A small contrastive image-text model, trained from scratch.
Model: encoder activation relu, text encoder layers 6.
Rows from block 3 of the text encoder, named by matrix and row number. Rows with one number belong to one neuron. Each number is 128 + 24 x the weight over its row's rms, rounded and kept within 0 to 255. All counts start at 0. Numbers have three digits each.
# fc1: MLP up (text_encoder.blocks.3.mlp.fc1.weight, 640x320), inputs 0-45
# fc2: MLP down (text_encoder.blocks.3.mlp.fc2.weight, 320x640, transposed), outputs 0-45
fc1.141:167136115153147146130152125138092095153160169153155139120113125135142123105150131137149108100111126173116149145160145160156119101144143148
fc1.142:117076160108118128093121114094100183074072116064105112128152184121134154141126103117157059149130168119143102131110145149133150122098114152
fc1.143:150173129118131160132114122119120141076119133119141137097103158132154154136143125129090131131131180139119137091132148144153120111130111144
fc1.144:113121091144103151114100142132159112132151134131122135106172129128129123120142122171112149105137120121126124169153174134125160156132169129
fc1.145:146116127145141143115140146133131167109111117113093143141145088155092107177164158125160169171122112104120150145141132100117121105122145148
fc1.146:117150099167122129143116137157139152110103115142125150158112145101123117115145110123131137138125102160114128095092102122107111155092122135
fc1.147:158159103120107149119120124138126145108115172128111147101090098123113147117148138114170095088134142119136087144114140153114149130131118072
fc1.148:166134124158113130128099114102093123119141181086159112159158106115142087140173106152140174173098132106157092115137145140111124107098111092
fc1.149:110080119134118124106110080149136126127120109113161126161118147117130160108111140101157170093159140145135148143149141115088144141109171168
fc1.150:149160134126151103135116090117118118128138117117102119126151144137164094103083134145091124134085078173092135173171128121140130119179113115
fc1.151:127145144107160125108162135111109147112129124085153120174103127124144164102124115161125123131156160109118108141112152168168098156145165156
fc1.152:151106148155103160141135169127153120109111151158168161121141119148140076129110170159086135160149102111149127095099128116088157123121123089
fc1.153:139078148154164109171120151149116126127143135157145098145136094164132070077118103130120106087110132152149150100157102092115127116153144170
fc1.154:088100123122146103100131168126120132126146158130106155131145091109134152105104105144107121079156135124137110132115144161160137140164116120
fc1.155:111133159091110122131162164133166140105147116130170136148131118118113106137139099142141155194136107107111166126115128169147143126115107118
fc1.156:129143093127119113169112139135143139129132126136184097068133140168109136149148090112074111158124123183124147110134135149132123113160131147
fc1.157:135105149148150154088086139153147112122148140138104141158144104128142123090148148135140142132089163132130115120131141163164127115180135153
fc1.158:152094160136155102138119129119114135081146108181118135085105136114141157143175143100181172105165094150146098123119113146178149120101117131
fc1.159:131146148145097121116123120125111153132186101141096143126152158089087131164152098118125163142116100172126079114106154137123137128142119106
fc1.160:169141112158155125111110123135107156112113152083113115123110100125131156132119134162159096040129122087122149100107157109132087139121104116
fc1.161:152148124176118145151134136138133146148159092098163062077151129144153152100125107129103087112099144132083111155172099118155165128181124137
fc1.162:149140085141117113144121107129141134117117084151115123106161097156119137162138142130097113129096131137110142136105117132114145149114112094
fc1.163:161151151169104144142131126114144129151152126141120111146169108129127086145100165108125151157128146124125141133126133095106149150113092152
fc1.164:130098168129135128136135136171123121124152126121151093112091126158103126104107160138166115107118093165118129149119126153148175133124113102
fc1.165:104110116168139145123167130117127106146136127150131100098114156130159158124191077095122142125129180100105161147122160117141159182077134151
fc1.166:114107142128120143149123145151144131149178134182128101132157145100127107120106093147168110183124141140097100141158142197112145167134091110
fc1.167:110115136159104107105115142126105096109125100087145123158104141169150139129147149163136121113131138113133146170104169160123136113116134095
fc1.168:144126129128104138100118133153124177134120101082143074136114068126130133101125144125156103137143128133145111171138151143108104110118123121
fc1.169:136140120126129136141114143114172146104157103135061129161092165123136173068121131082143118109105148144113156123108136131170147119178062136
fc1.170:098133134139130120087172130127156122123143101107105116170144101101099191137144133102094133145139162128130126128086139127104155195114104151
fc1.171:127154115143119133116137132152128165107122125106147092099137119159091105157099095094138163126111106151153106120125127119156098160196124153
fc1.172:146160078118154124138131118128103130110105131133124111174106131110109113146174135122092129103193163157140116092104127116132108121148120149
fc1.173:152121128134143117140103144128127121148105124120096112118106135129116131144159142125121171102126103111126132108130152108147139118152118124
fc1.174:150165115105109176095103118150144126137184161128162163121173163125111142139142118142086128158109099116122134090159186142121095128149141154
fc1.175:144132129110137168103088125127109178125126135119078130093123147153164116127131116128149127129140097116122126169163140153133190146121114174
fc1.176:130125069107155070150138128165116113125101156166144120117087105113154116141145118118119159115116131139086141116113133123131165127124127157
fc1.177:064170163142122138079150156119107127122154137122193185085084116128126158117096112108117159138112158103091152124112110093158150119135143098
fc1.178:117152117174124171144091138133136113096119091079133125165150138125164107095113111147115117135118150135117141143122151087116114120153100112
fc1.179:127124126148092124162128117130141164136119121144146090117117140127129127145131177133136069138148135151140106121137097113144166123145170101
fc1.180:090126174127151114116148131159160142086128065082115150146157086146142113084121152138138169173148112113122172159133115154161117103153146135
fc1.181:161163142107134159156126142141144171139116096115082096126162109092151146131130168147099094164162107088123126156118084130145102143118103140
fc1.182:150106131140095112118170153159167116145167155162108128151116110124098129119114136138127095165128120158182123114143143127169164115127118142
fc1.183:147146121132089159129077148095132146122148091114120109114119118129114140138152132128128132076139115133146162143141096119120135108121156108
fc1.184:140148136121109123110114108117124160147133160114150149147075112124111141112179166133151137152125126139100097111114137137129126109116159102
fc1.185:097132127129105110093085168185131130121151142149118097106122142086135169104078125129162095097153131105167148121096116135142173140123124126
fc1.186:140114161165110143148103132142147149146156170124163157118151122151120073137155131116124117092124113113098114173102123124149083095175107149
fc1.187:097102167142120102093146163132104157125121134125149122100103107153130116137157163126131120123162131155142118098111107124113123112144079150
fc1.188:174105150156115146112143098106102164111118126180185125114156084116093151141148137129152159168085127120144116102077144124143152117104133145
fc1.189:147110138127145132112132093125125117149157125145112105155144106108089165128122142138082088101191170114119117088106127117106174178133139147
fc1.190:114118136130159101116133121132065133177129141162140134140156154125121153125115182122155109158142145127109116131105118084155138100120138157
fc1.191:076099093167151091086131166164153131139098144134170158119114173140168164144148152096151125097185155156130175055114153159124125125114139154
fc1.192:122141096130164134092122091171070112087132121149163131121100078143119101113153158113121104095156162109132083143146114099161152146176106086
fc1.193:134163157108075139128164121114151133122160083117085141112136088165142124084084147178117103102139160133134119135115135129139167153159104128
fc1.194:157178129098107148091117119139112131106095126126073089115128100122176128124124148145144126142144163115114108122119110189139096153122160144
fc1.195:128116126113115107136141138128176118135134142116126109136122138135130144178144151156125101110108121157108123095108082120097154101162150127
fc1.196:131100082116130118154126122103148167156077110142186113157118146138128111146153130110121152125128157141123144093119144129132142145079167117
fc1.197:096142101130115078137133182136126127114135139147153062133094110123110123174129159134125140146105134111151121130135111118139156093148109140
fc1.198:115123146139158111145101144164089126140137117120122129105174136137105101144126137111117130109145125126165097138100103098108161144114134101
fc1.199:152091149154140107092079079132128149154131095126142115134109112116126162160139151102123140110130130148132146135141163100110108168126153114
fc1.200:129113112126173117129148141142115127139100146178103117185122118184125119106132112104119137125175092159113140119156138146142135117096128155
fc1.201:098127117107093095153122085118157159141135089155105099127155104130114093113114140130130137128115091100120123109136181104127105152136142093
fc1.202:085096131134114115148121122100115150122149144149152103135124124109163180088127149116131143145107122158097104062095119155095157132147125144
fc2.141:113136149106166117125146123152107114135090088139136084151160156098133094094136114148141109122118125152131168141150078137177114113085162134
fc2.142:112181114141125139113131109073144141144137109128161149123177091096131135112159115156089112114107131105156102132116127129097118164140150136
fc2.143:150129157121126136104132080125136122135138132093112175106126145164154127112145113107140129165130108118092133133140105149144145141157139108
fc2.144:149141087059146181150132154137161106121082166147184158141148120190110106135112132087125119124124124114142153127110123088094143076156154081
fc2.145:143152128170147151142113142127115091104169108156087119108161135167131130169120097156102167117118149114107115118119134170138152073116152145
fc2.146:155106101145159151122106117101149169175080112122102126146107166153141130158135138167154111166147097097112094099114148123092167109185119162
fc2.147:173115116093180111152148146101136128129132145092092129147150154113163113133182108157139127145158098097156107107129144107150116117080130159
fc2.148:136130163143100149133116082097119163140117157142121101132117167099103114100173134167105102147114170105086153133108146125153168150125103125
fc2.149:148161144150132131140119130161133131126103103122135126118104143112121105166164139137123155157144157156135114157128105108156155156127130177
fc2.150:131137089132143105145159138135132107155114166104145140120154118132136114158116116138116128117112116162135090162119159141121094143107123135
fc2.151:086151107138103128112096147155167175149140115155120126107148121081179135150098120107132120174161126081137128159137171136096118122133111126
fc2.152:093154133133174160121122085081182172117131107138139086163126151121158129101134135151111140196120101101117080154103142119102141124132166135
fc2.153:189153103146167143094129132115163159132113086137110093151139147094134126141097142120147140177137147130113086119132098171120136113099155158
fc2.154:120121171135154142136121105098166131128123113110075106102190125174116121110116122099143096134155102135202130101124099127182078167153162160
fc2.155:149116136102107124171154146122106102145192118099121147166119134170179153164128070123121109156156099151162119156154120138098112116133148141
fc2.156:117113158132169136150123098157167155137118141071128116141114113161167101123125125146121136118110144126076134111155115122149158102126139125
fc2.157:159137115131116148120135150129120174150125127100161096109107145163132130147135152155097166152148160096159147119104124099119166124120082076
fc2.158:109140153157152147092123091086152122141124130120095138161162149179163121128115124142107095135162134085125101123084118170131146151132152093
fc2.159:145171131108134135111126135118105104106126135093147118157174200138126149142146189092166080125122155089161111135108121124150142170108158108
fc2.160:124115149117125098106151151149108115117152141150117127102085150133153144181186122110155110125165119133126144175117132112130147162117150140
fc2.161:113085129131116175133178145103096172163112103128134156151123154110127106125143151132103104138158128135087150153134140132128119159137173130
fc2.162:182163104149173126116124126112140130151099112129112154148124143147146132123156094143116125137138107104088111133121112154080114127139166128
fc2.163:135154125115160155126123148089158136184115106146126096167130134115156135082124125101168120169155124140102102131091119139096121115159133136
fc2.164:118168189121158052140138104084131142129075086142123114157101157135120119132120102140110117145159144100104101125115126190129100148101147132
fc2.165:124121154167100139176149084150139117142089122086130112147110145091140135104139150136097109122144139159074139144104136123107080124114165156
fc2.166:145149111140125137163163135132119091130124101112127133119157123134131122179091110141126120120118159146115132127114149142103153133113158133
fc2.167:097128124105163186119091151106120089150150149124109121099146106141149122116088118112169085135160134100135154121124116150150120178116117130
fc2.168:107151171135103114144137129100083159147157135126132124118146105126151097119107179106138115106121129111159115110106121169109103102103100119
fc2.169:163120125132118178100149089111101112114080142110147152129138155132140086134128119127103139122135089134137131133130083113096156163164157138
fc2.170:131131143142160148137158125156141163118161126122136081159120132141162145142138095177163101135126106140156097139091148128066113151114123158
fc2.171:148171127122113110133145100092159133138141125094138108103115155147170128134139155131081106123095113125141147145124132101091145110156155167
fc2.172:151115115125118177113148128130116157170119138125139071116149184135165168163128105162153129130123091098077121169098156166107165104138142098
fc2.173:121116171127131118150124138108150131147093139102121172124107115095154160126164125139118158146134160123149131120128117146128122143079121121
fc2.174:139128126097122133111126125126107118135119127163157139147112108108125053117119070102121070096114092110141129147172091133186175123115133126
fc2.175:139138143157126159132116124129115115102136148103119160126102132080153124094112129149124113106088119133125123140108125088118126154147128118
fc2.176:106130123090127107168107123121139112156092120107158089129097193124128111135171106136159099138121161102114148087102105122135118135116126123
fc2.177:135112116133114110113123086073137106138162129124134083113122127135123166149123115102148121124138114149127100102136148132135107167093105129
fc2.178:112121140137117169125147098104140158143091154181094134133123157126140131163157103152150108124145084126106101123096091149110140130161104117
fc2.179:103109105145157173129078123116088123113131168132128074136146163159095168108155121128149102103153140128103132098129156132093116154128143128
fc2.180:101088151160111165115157097079120131116158138099152087120130132124101134164109145096153133166107113141116104134134122080146122110124120142
fc2.181:143099129140150132123169101131160179149099127151146109160143127083137125110157108179104142148092125074123076112116117128108103155133172161
fc2.182:186129122085136128160149156175115127164117130106097102175171117111129120123122079132125152129126157147134116122141166092123110150164121092
fc2.183:161124175087156109130107141147110107113141100103093088123109157127138126137140140079118091174172107094136099145112105126136161136127133089
fc2.184:121129111123161123067124087085100130128128123119091135120132113104163123103164128148105120127090149103107115163149086101130163168125154122
fc2.185:129111170130125111129158121112112107090098145175169084086088121160148112138178124137152143168154092137086124162138107101112139122161130101
fc2.186:125138090135176135156126151105147171125125101145146078166145146155131103126106140151119104187118156095122107136114125106106116120107130135
fc2.187:151153093086130154108144101085114139132136115160158128156140121173125152150127125154140135134138154112078156136159145136136164139124129133
fc2.188:122096122167161104171162115158110118108112127152121144123138097162087144155164175139121128142163134164162090178106120111103147155118156142
fc2.189:118192130138150086128144117148111137143156115091107131116145134149137172154134098130132154115097144156159119162068161063096129172082141151
fc2.190:127164119167143183130143115130173190104112113105111130116121166172115109159106112145141103135116079139120098129157161127133138165114130111
fc2.191:169120102131152156127119168120127130150107149100129097115134151160124158125147170152151147119133161124137165080126170106114111157126106117
fc2.192:114180147136148140148117103091146134112110120135071129121124147141183124119132142174102104105124094111126110120102128130086139128151155127
fc2.193:080109092087143116134162104123114110149145169112122113134111082142151095105154119095108119137159152140163147086104115116123152121176134122
fc2.194:189130149129114157138179078096122165150150155121128108198108123139156121133136135086120160129103097111119133169122098106095141109129115141
fc2.195:095127093109124128104129097105158205140132156145120098102079139131125134127132114160154138143129165107117130144122145157110097161148107130
fc2.196:136123122132141180139108109063155166139110152113167102116138164132158103193140095161117116138124079151105123153139143097095111138165128121
fc2.197:150108126147109173143130150133121149134090126131114103116113188141128143125170129103129150105127125115135136123087110127162109183131186109
fc2.198:106139140104157167126128096130169128152136128180119116179145142144174129110148103147115104152137083109121080174100149161126154136172132101
fc2.199:196150168155180094138145147144126138145116138123085144103133092096132094169131118140161126164157106152136106125118121138125141132152100135
fc2.200:151132127130159172132129127081175170116160140105143107197122166121166131109108154159102140136172108101109083119079118169108140160132165108
fc2.201:163166104135173136158116148127162127123096160105139138153150106118126107173126128113157142132133152149120086170096117135126126125161118147
fc2.202:144110104150108134144139133082159136095110095111132107137159173113127113119190097136085156175121139133112103149123122106145132131131143159