{"tokenizer": "char", "encoder_widths": [192, 288, 432, 640], "text_encoder_mlp_ratio": 2, "precondition_frequency": 25, "adamw_lr_other_params": 0.002, "adamw_weight_decay_other_params": 0}
Rows from block 4 of the image encoder of a small contrastive image-text model, named by matrix and row number. Rows with one number belong to one channel. Each number is 500 + 50 x the weight over its row's rms, rounded and kept within 0 to 999. All counts start at 0. Numbers have three digits each.
After each channel's rows are labels from the 100 images, of 14976, where the channel reaches its highest value: "peak at" is the part of the image that holds the peak. Only what is clearly more common there than usual is listed. The data: photos with spoken descriptions (Open Images, Localized Narratives).
# convs1: 3x3 conv, stride 2 (encoder.blocks.4.convs.1.weight, 104x104x3x3, each kernel summed), inputs 0-103
# convs2: expand pointwise conv (encoder.blocks.4.convs.2.weight, 432x104x1x1, transposed), outputs 0-107

convs1.8:496462586491476494512522495531474442571526603543544532486549489428451533492589462553455457537520609588502555552500474545527547512494502622511437465470448491590497553490430472485474553507542484550573473391386433491526490411478354439472477485538517520543489501537513498540459535575548424478535524457489468528477386
convs2.8:444572503573471542444579450453546472458479568516479542495506455459525501509486433432454500571536472535456450464505385584570439468448478444494594501447441584544471496566592532497532426520440596546467428467430531585517544538517479387483492498523609520485529460550490544381494514517447535475454465468484495396537521528403545566
peak at: top centre

convs1.60:443451436429470452453487413478467473509447500568472444442400468442466412564532482432477507469389492501556466531515458470486508474460496485571518382554537471454507521488415471531541483566464446531437465490545545510541470555445507506430522376562467475592459506445455506502503421523534470445376508454440562424582505
convs2.60:499585528484528499510544537464509432462480524466453473532411515576453499493464573412484487507543520540602632434460512429532457551517571531378539595540511484493527579502431468542522557473505553455556461519477545516555487566520541462478413466473589432440535543470480562437539476451562526468570464453447526538443571459504583463
peak at: top right; top centre

convs1.36:460486526444500422500503445477497462534611494458409475546507393466604433456577481502581553531449414464525467402473480563480483521454478424481497505476484593485501492467485491494563578457457543505493536432522406479558528475481504475494415453417442424440402465487428493462515482483500345446431497507517552485538473
convs2.36:493480469498393421452487505526478472518506493482456477520490397489490400550475478602385494416516554498556533554487407497543491566523469488571566552385475446535551451501560490503547493481437431562454446567551458524577529414475444455440472493495515466548539485457541481425543531419471507489552432566462513450497551488467513497
peak at: top centre

convs1.88:513403479530560442540481485465496498473585453447463507534489503459593558486380372517475451456477518503462554470508428531505471517497578512422529405535408435495472463516603457418574509483528412362492450447530436510552517445496487518508574479519518484506443503462517429527501459492495406485517462557448506564399534
convs2.88:550506567545625476479476513534548489473551515490488521496530414545521500558557589546461603449546474437435441512478499609471487595522479510537442546530585538545448513407489550514515477611408474423424531498533533431509484434559477479444549432490443656453509477498469446471462515493554490458512501533528573568528553435503451567
peak at: top centre

convs1.42:548483528537486504528542625539480430455570510416575525454416388477502512578399479535497507531541469499470518416466501473477471484429507435584508526474541544490507503397463509480575482475635514491428415473456504551545552505528451571552401469550500450471561458495493474483454433593512491548545538433553528424548536
convs2.42:426491490457511431555509413512438484482476507453452452409473514487485478455452540537422589470493530545585507552476427498429520447419572476479520499437388522501469430463591521547513516472581413480426496499452430538529549605429492456529549515518473546575471496513436452478476504465466405501497517425532475478539433518437470472
peak at: top centre

convs1.80:569557452625507397496565435502466476575516473527606545488528462599411452531536541501517434431518523469487407436530501527540491518557435561573474552448451522527504485506445499467574484462507539521616511413594519471550504553589562440461441445496488466487485524497452486446480567465465468482472618561509470500485551
convs2.80:469508460477602497523480570462566546467573469505536540551476512411489463502464450428450515490513592475450534489535449480549441517452433523450557445416584487518441477496535561480516486441627512402525445513594440550497456476444514526479537556520591490460414435508474513417489577417506525412411464546582498437551430533539516462
peak at: top centre

convs1.81:523494482466513343576514454556480527478438513487513552480558529464476389516506587453457471472572508555454566504464488491480514481483538440448547462545486508529546478583492585477480595420550490573404523452526481564510569399593563512484540487496431505463542528481431448477438496506423417516488526485488454643496555
convs2.81:443494511433513466531484620461503569477569574512588548516535505516575447388491532585558525512526532458519429471483430550554487500486521509487557504494568493423592441469494446467519405548557509532403580395506524530418422501389485427465469420510598395527488441501516528518569419476465527493554515470486554428453523476514471542
peak at: top centre

convs1.82:433447557472502559534452591529481577514470549471504507550472450475418402552507612557462459441523459500471475549454593461492474536488503527582567482424516660468556443427429470562523569572538575463453475479521500482554512602484587514500495495428516611521483534492428483512493440464493510453462478532445475454494534
convs2.82:466525477513458504418469486510559490521463470649508441502469500611470587441527540543526535551452577485464409517494515484428477470486501435595408517516526490542535510499512492471470415455489481424542527440528467470514547475464485569591462483506548543473535530607526461479468570563566478483455514527492507564457485506555546506
peak at: bottom right

convs1.23:447528425483552488393524363374538394574494426439464525496422481474461518532462485520488577456471522517476479500486533537514500388492470446392438573506525455463467460549510466501492400507523435466454508422511556437412507456499494473495571419418500510470435472432498511499453499430499439508465571457491583469502517
convs2.23:525478543445395518491504473519491473439431431482526439555435610531489464513466594566504594400465472489554589435534534467469509552466382566485490509494427506452588545442504468521491453506508443477398440569575489432602489483483497485447582449495459510479502508547542525514533554440629549518472518549455492521478562442352482518
peak at: top left

convs1.85:436518510508547446494539500489446489458493409466511608451467517466445527513475545495465537487556516507501517507518517479497515506457468503509470547527547455391432544517444415521517514461522430450572603361495405412418509501432436578539500523549464466463476638542538473459481467412491506580560375512473407488529492
convs2.85:553377619486532520424592398479486388414549508476498489491430519442467493541402502543431459489448435525367616526463540532587556504429463513543442499438596512522452406531483552558559476390560417504471411493517560548537522404565496408417533557500514353501556530497451498572545456480508535467568508502449429529466469482508578472
peak at: top centre

convs1.87:520576497503502437475502504523480487432435512463584528482521427508493480498507594487443491509565534485487449485456439470529471505503513440512596507425466451588493545592467401547536462474541479490602480355536549522429483518500412543482513497531488525397496433503427461607502563493400563455438544424536566505430426
convs2.87:597460541477510485522472485434485455480536546544520502445576478514419481518586508573407409522461518426534494515493433544526413431501498566472480605457483430459479476464444482544416512557514452507583442499465483407501486556539504478387552471498525558525542613635526462562555515513495551500471511426506469498419509468519518577
peak at: top centre

convs1.25:596554549527473484546455569504414539571474466445513575479527499444413442498468474536510457485466475426503547399441564521458507598473459507476525510547567576496500525642629506451449493473560611489508518482453453451501468538517487475468486496501480482452485476445387466600470533489472508427534517517399576563524456
convs2.25:525500478444511504425497523630508441509554433431543459510542440415579484477516489474471522511494588617540519436549455438488558472468500478500522496379551447576526540452470538503448375542477519491525547560480519408484450436471555538443462472427427429560537529576508434392526485505447467507435462539492525520496438501479477445
peak at: top centre

convs1.35:509466464521521585531540441551413485556483532478473523496466572534462575476478510458489593518541550474528527493496436520455522505478438452436443584557491472643508507550371488435437497480483431486551440441549517472415545435428446480391477482469501509532477564475553364497526542526501523467586574563465490443489428
convs2.35:540512480548518624540566472474485499567539450617500480603500501553439543538582422455471507503503441498431465524544485502507469502530485464610418580469519490561524404528491491564475524495450621451458498490462514463483445479578443529475445390453563549472480625545500429597504540543556447451566527438535512516474514477434503538
peak at: top centre

convs1.10:423518547519514484441545494538431504461486505532493471339396509480498520442638508503525567578527575507449504509432448531434520465441504472596477569554513452481545562527530612535496430495480497537628464375558488464504492476498432519451452518447445476463542494489525531589562479481522459422495513510514467500524428
convs2.10:514508547540566450346547496504587467504460430535550478517502571456553448587483441462521465531535475517529465507411443471556496469479488552423512506443468587472417464516542487521407579457560535569567541427508453532469486503499392466536486493566554558454547475521542529492533542527543542417501496413509521402462538492627490532
peak at: top centre

convs1.55:439424535565528526546418493461578491540493506451510514460475433591551462497523574507528471504417424490571654445468529484543551504443445506564473410513552491525528525495534626607488423456491519460486477435402509495470539524513487514468429546572518522529475444450452466496549477434501537490495486538469420536529360
convs2.55:524530537565472481539515484562341503534557555607511507438528506569573535545503469555427576433504505502542500576524528446548519486514458482581554481555432536523425470524610457558449584478551442566508511535459493532458627422551492497394519451493542564562414509475535529462509473554461479538560629545489508510509478475481513546
peak at: middle left

convs1.64:465505631534437478461540481435515532513480584452503615439516529443499619518501502486438529432495634559439531490491532526552512534481503548421485498454476544475432488472482491489527534446455512558518470415471511551570461541587470411488540439565465455545526554406572524407388446516488476459526554547521430499508543
convs2.64:525592488521576514527423447476509409470589440517458465536517574517357519544545427451486442493482490520627475576450603481456443441452401464537566467594492538419458510553484484587486432492548532499486465534540500650496482539545520493384533598421583535592369545455434467423483549505468508451510484427553434447464575532530457537
peak at: top centre

convs1.33:462502425459488523444536415412493397512542462507384512405409532480520456462447491474518478460547418511437442491491511541566515433554506496514528514526440474575441434486520488466440494573527495591514478543514486466477436475431618581516581423488482491540510503530438540537475428378478566498481454467489571396484553
convs2.33:450534519441532535532569471452482491541525565420537513486472589449476462508460537417512416499512494528505599474539520458527457448517540483459474506445486446422577550573529540541554480448508476466416555507465474471523582463479501419463557541542476587510465428467504518471588475538525554500531578479471487569412457435508590495
peak at: top right; top centre

convs1.44:401496516483534498478525442480543482580482482491496462493481535446442409552374482493491468450511489468465545446409459489454530507424597380523472566504485449435594549517493507499455558539429447473529508427502560428539523445445472550560478546387540562529488466517469455558472509453467484459442554650460491471417497
convs2.44:430481536545479464421411527556443521456646462492454519497499418390548470628522527505472440488445497485510496554509392549453476431526570497550530484449445551487484511486511434429491573488483516508474469533457465519551515489440584539557602527507485453515469543549569516548537584396509532484514403492471479544450546440498601510
peak at: top centre

convs1.54:590547620550478466452502483509531440555562449432494531559443471490480524521371539456578502570479482591505492396518457550476552447415419451470437591537530364491399478531517537539463455461466520519506584469489469455467447448505541507543429524474482472553523476488557526411434562486459492465418497548488492524507487
convs2.54:562503503445509545530453511487545535489536461565518576507512577473481487503466514495435515495522424447464578471582473477518499636595449507557430498461550465477413566542479502492583544455524412526400451487502466478463465453467404480402476555562497561495553404416576484501533563525528447530550491475534577477479527527479573426
peak at: top centre

convs1.57:488502516637452447409708475517443514493446492527382574517545463536456555493408467490488448449535573535490527523504446543576418477509568512474462552421502487512518501487409527458482448551507582504491560491466492493427532443561526549468467514476524538546538511475489522435532428501494475522490499567564561477411464
convs2.57:471530601441420437478494522454474532510537503430563486527543476532461566507533552445546477497557567493492481505418501561529475453475524429544434473487561374474469437459560441584507545429540551425462495583500536385560497469529507552460500504450543505420437490493560454479553614480442524493474479520457485496558439504513541424
peak at: top centre

convs1.15:422445498468532522474528516472575498539497509483439433512357517487504405450462504557478532390451539467473467450481488457562497474613532426451577447552459397502426527489536440486480518589522483499464489445630550499444424511525512460497447515469529478448411463479482441483449492393481524410502472546407491546448512
convs2.15:590521582551466481422594524511512605506459500495438516553410526511565526430508501469523421568508492465527449434431501487584457632498476482537506596574534516589491486552448437493528454468501425523436581546511427514500542509473459411445547560430545553460500486511513565590527464377542489445472551529508394439572555448472534519
peak at: top left

convs1.21:549534483456557575569544528452425530462528523440492548491539471369450534482468488463499524525484516559381445585483489482464496487506393560601525542603480488499475540473441492573518376613451448501496522475537462428536479420503560519535559530414487492506493500567540408513491595482510483523480389533525509476529454
convs2.21:479495566455492447541515528548548535495498574555486463505541507392435428496496519489491505459499478444554496496510481381584426512525529506523403447532481496456469528514493446498550491451491492515482479511619539447449484452470461495580530346509518517402596486466399493485493485417478446547493552625548494576519440458479529480
peak at: top centre

convs1.30:494503556443486508516452520503517468495488445548438543559473536468552522544510524612428463479548476397546510415477563471500513587405503497521479496478534522517595541500646540580540491459374578471521441481479510502644468496523462463531635451547562467557540450448485483497480522398468489515514497479430474493506552
convs2.30:544392454432585485475558455486444489427469527496524456559495500457558550478540517492612500521412456488494465513450519548393561550405519416507531534531532452546461459511473506506483515535474435472445408520501519581509497533485524533468446395532491552458410541418436513448538524387447498458494527426492477509417500482484493500
peak at: top centre

convs1.58:508540469541503399439471541486463519554508514449463565509415511462557432462418472590531472569578626460438627421530443587518491416463449522461445480476453530519512503531580548502531429563536495437482521439557497456477522543552549526519527457486480494464419456538483568549525447568574407504489485442578479564458502
convs2.58:541591586600406442505380486509508531551472531496510484534523429524574528474526535500534596506496453562513474421516535507425506479533547412469500496459590485472412461482610520474526588592544536459526518497459524532500486482510515550443452517464515532484450507455479494555437620472456470483480512602608572497554470405506419513
peak at: top centre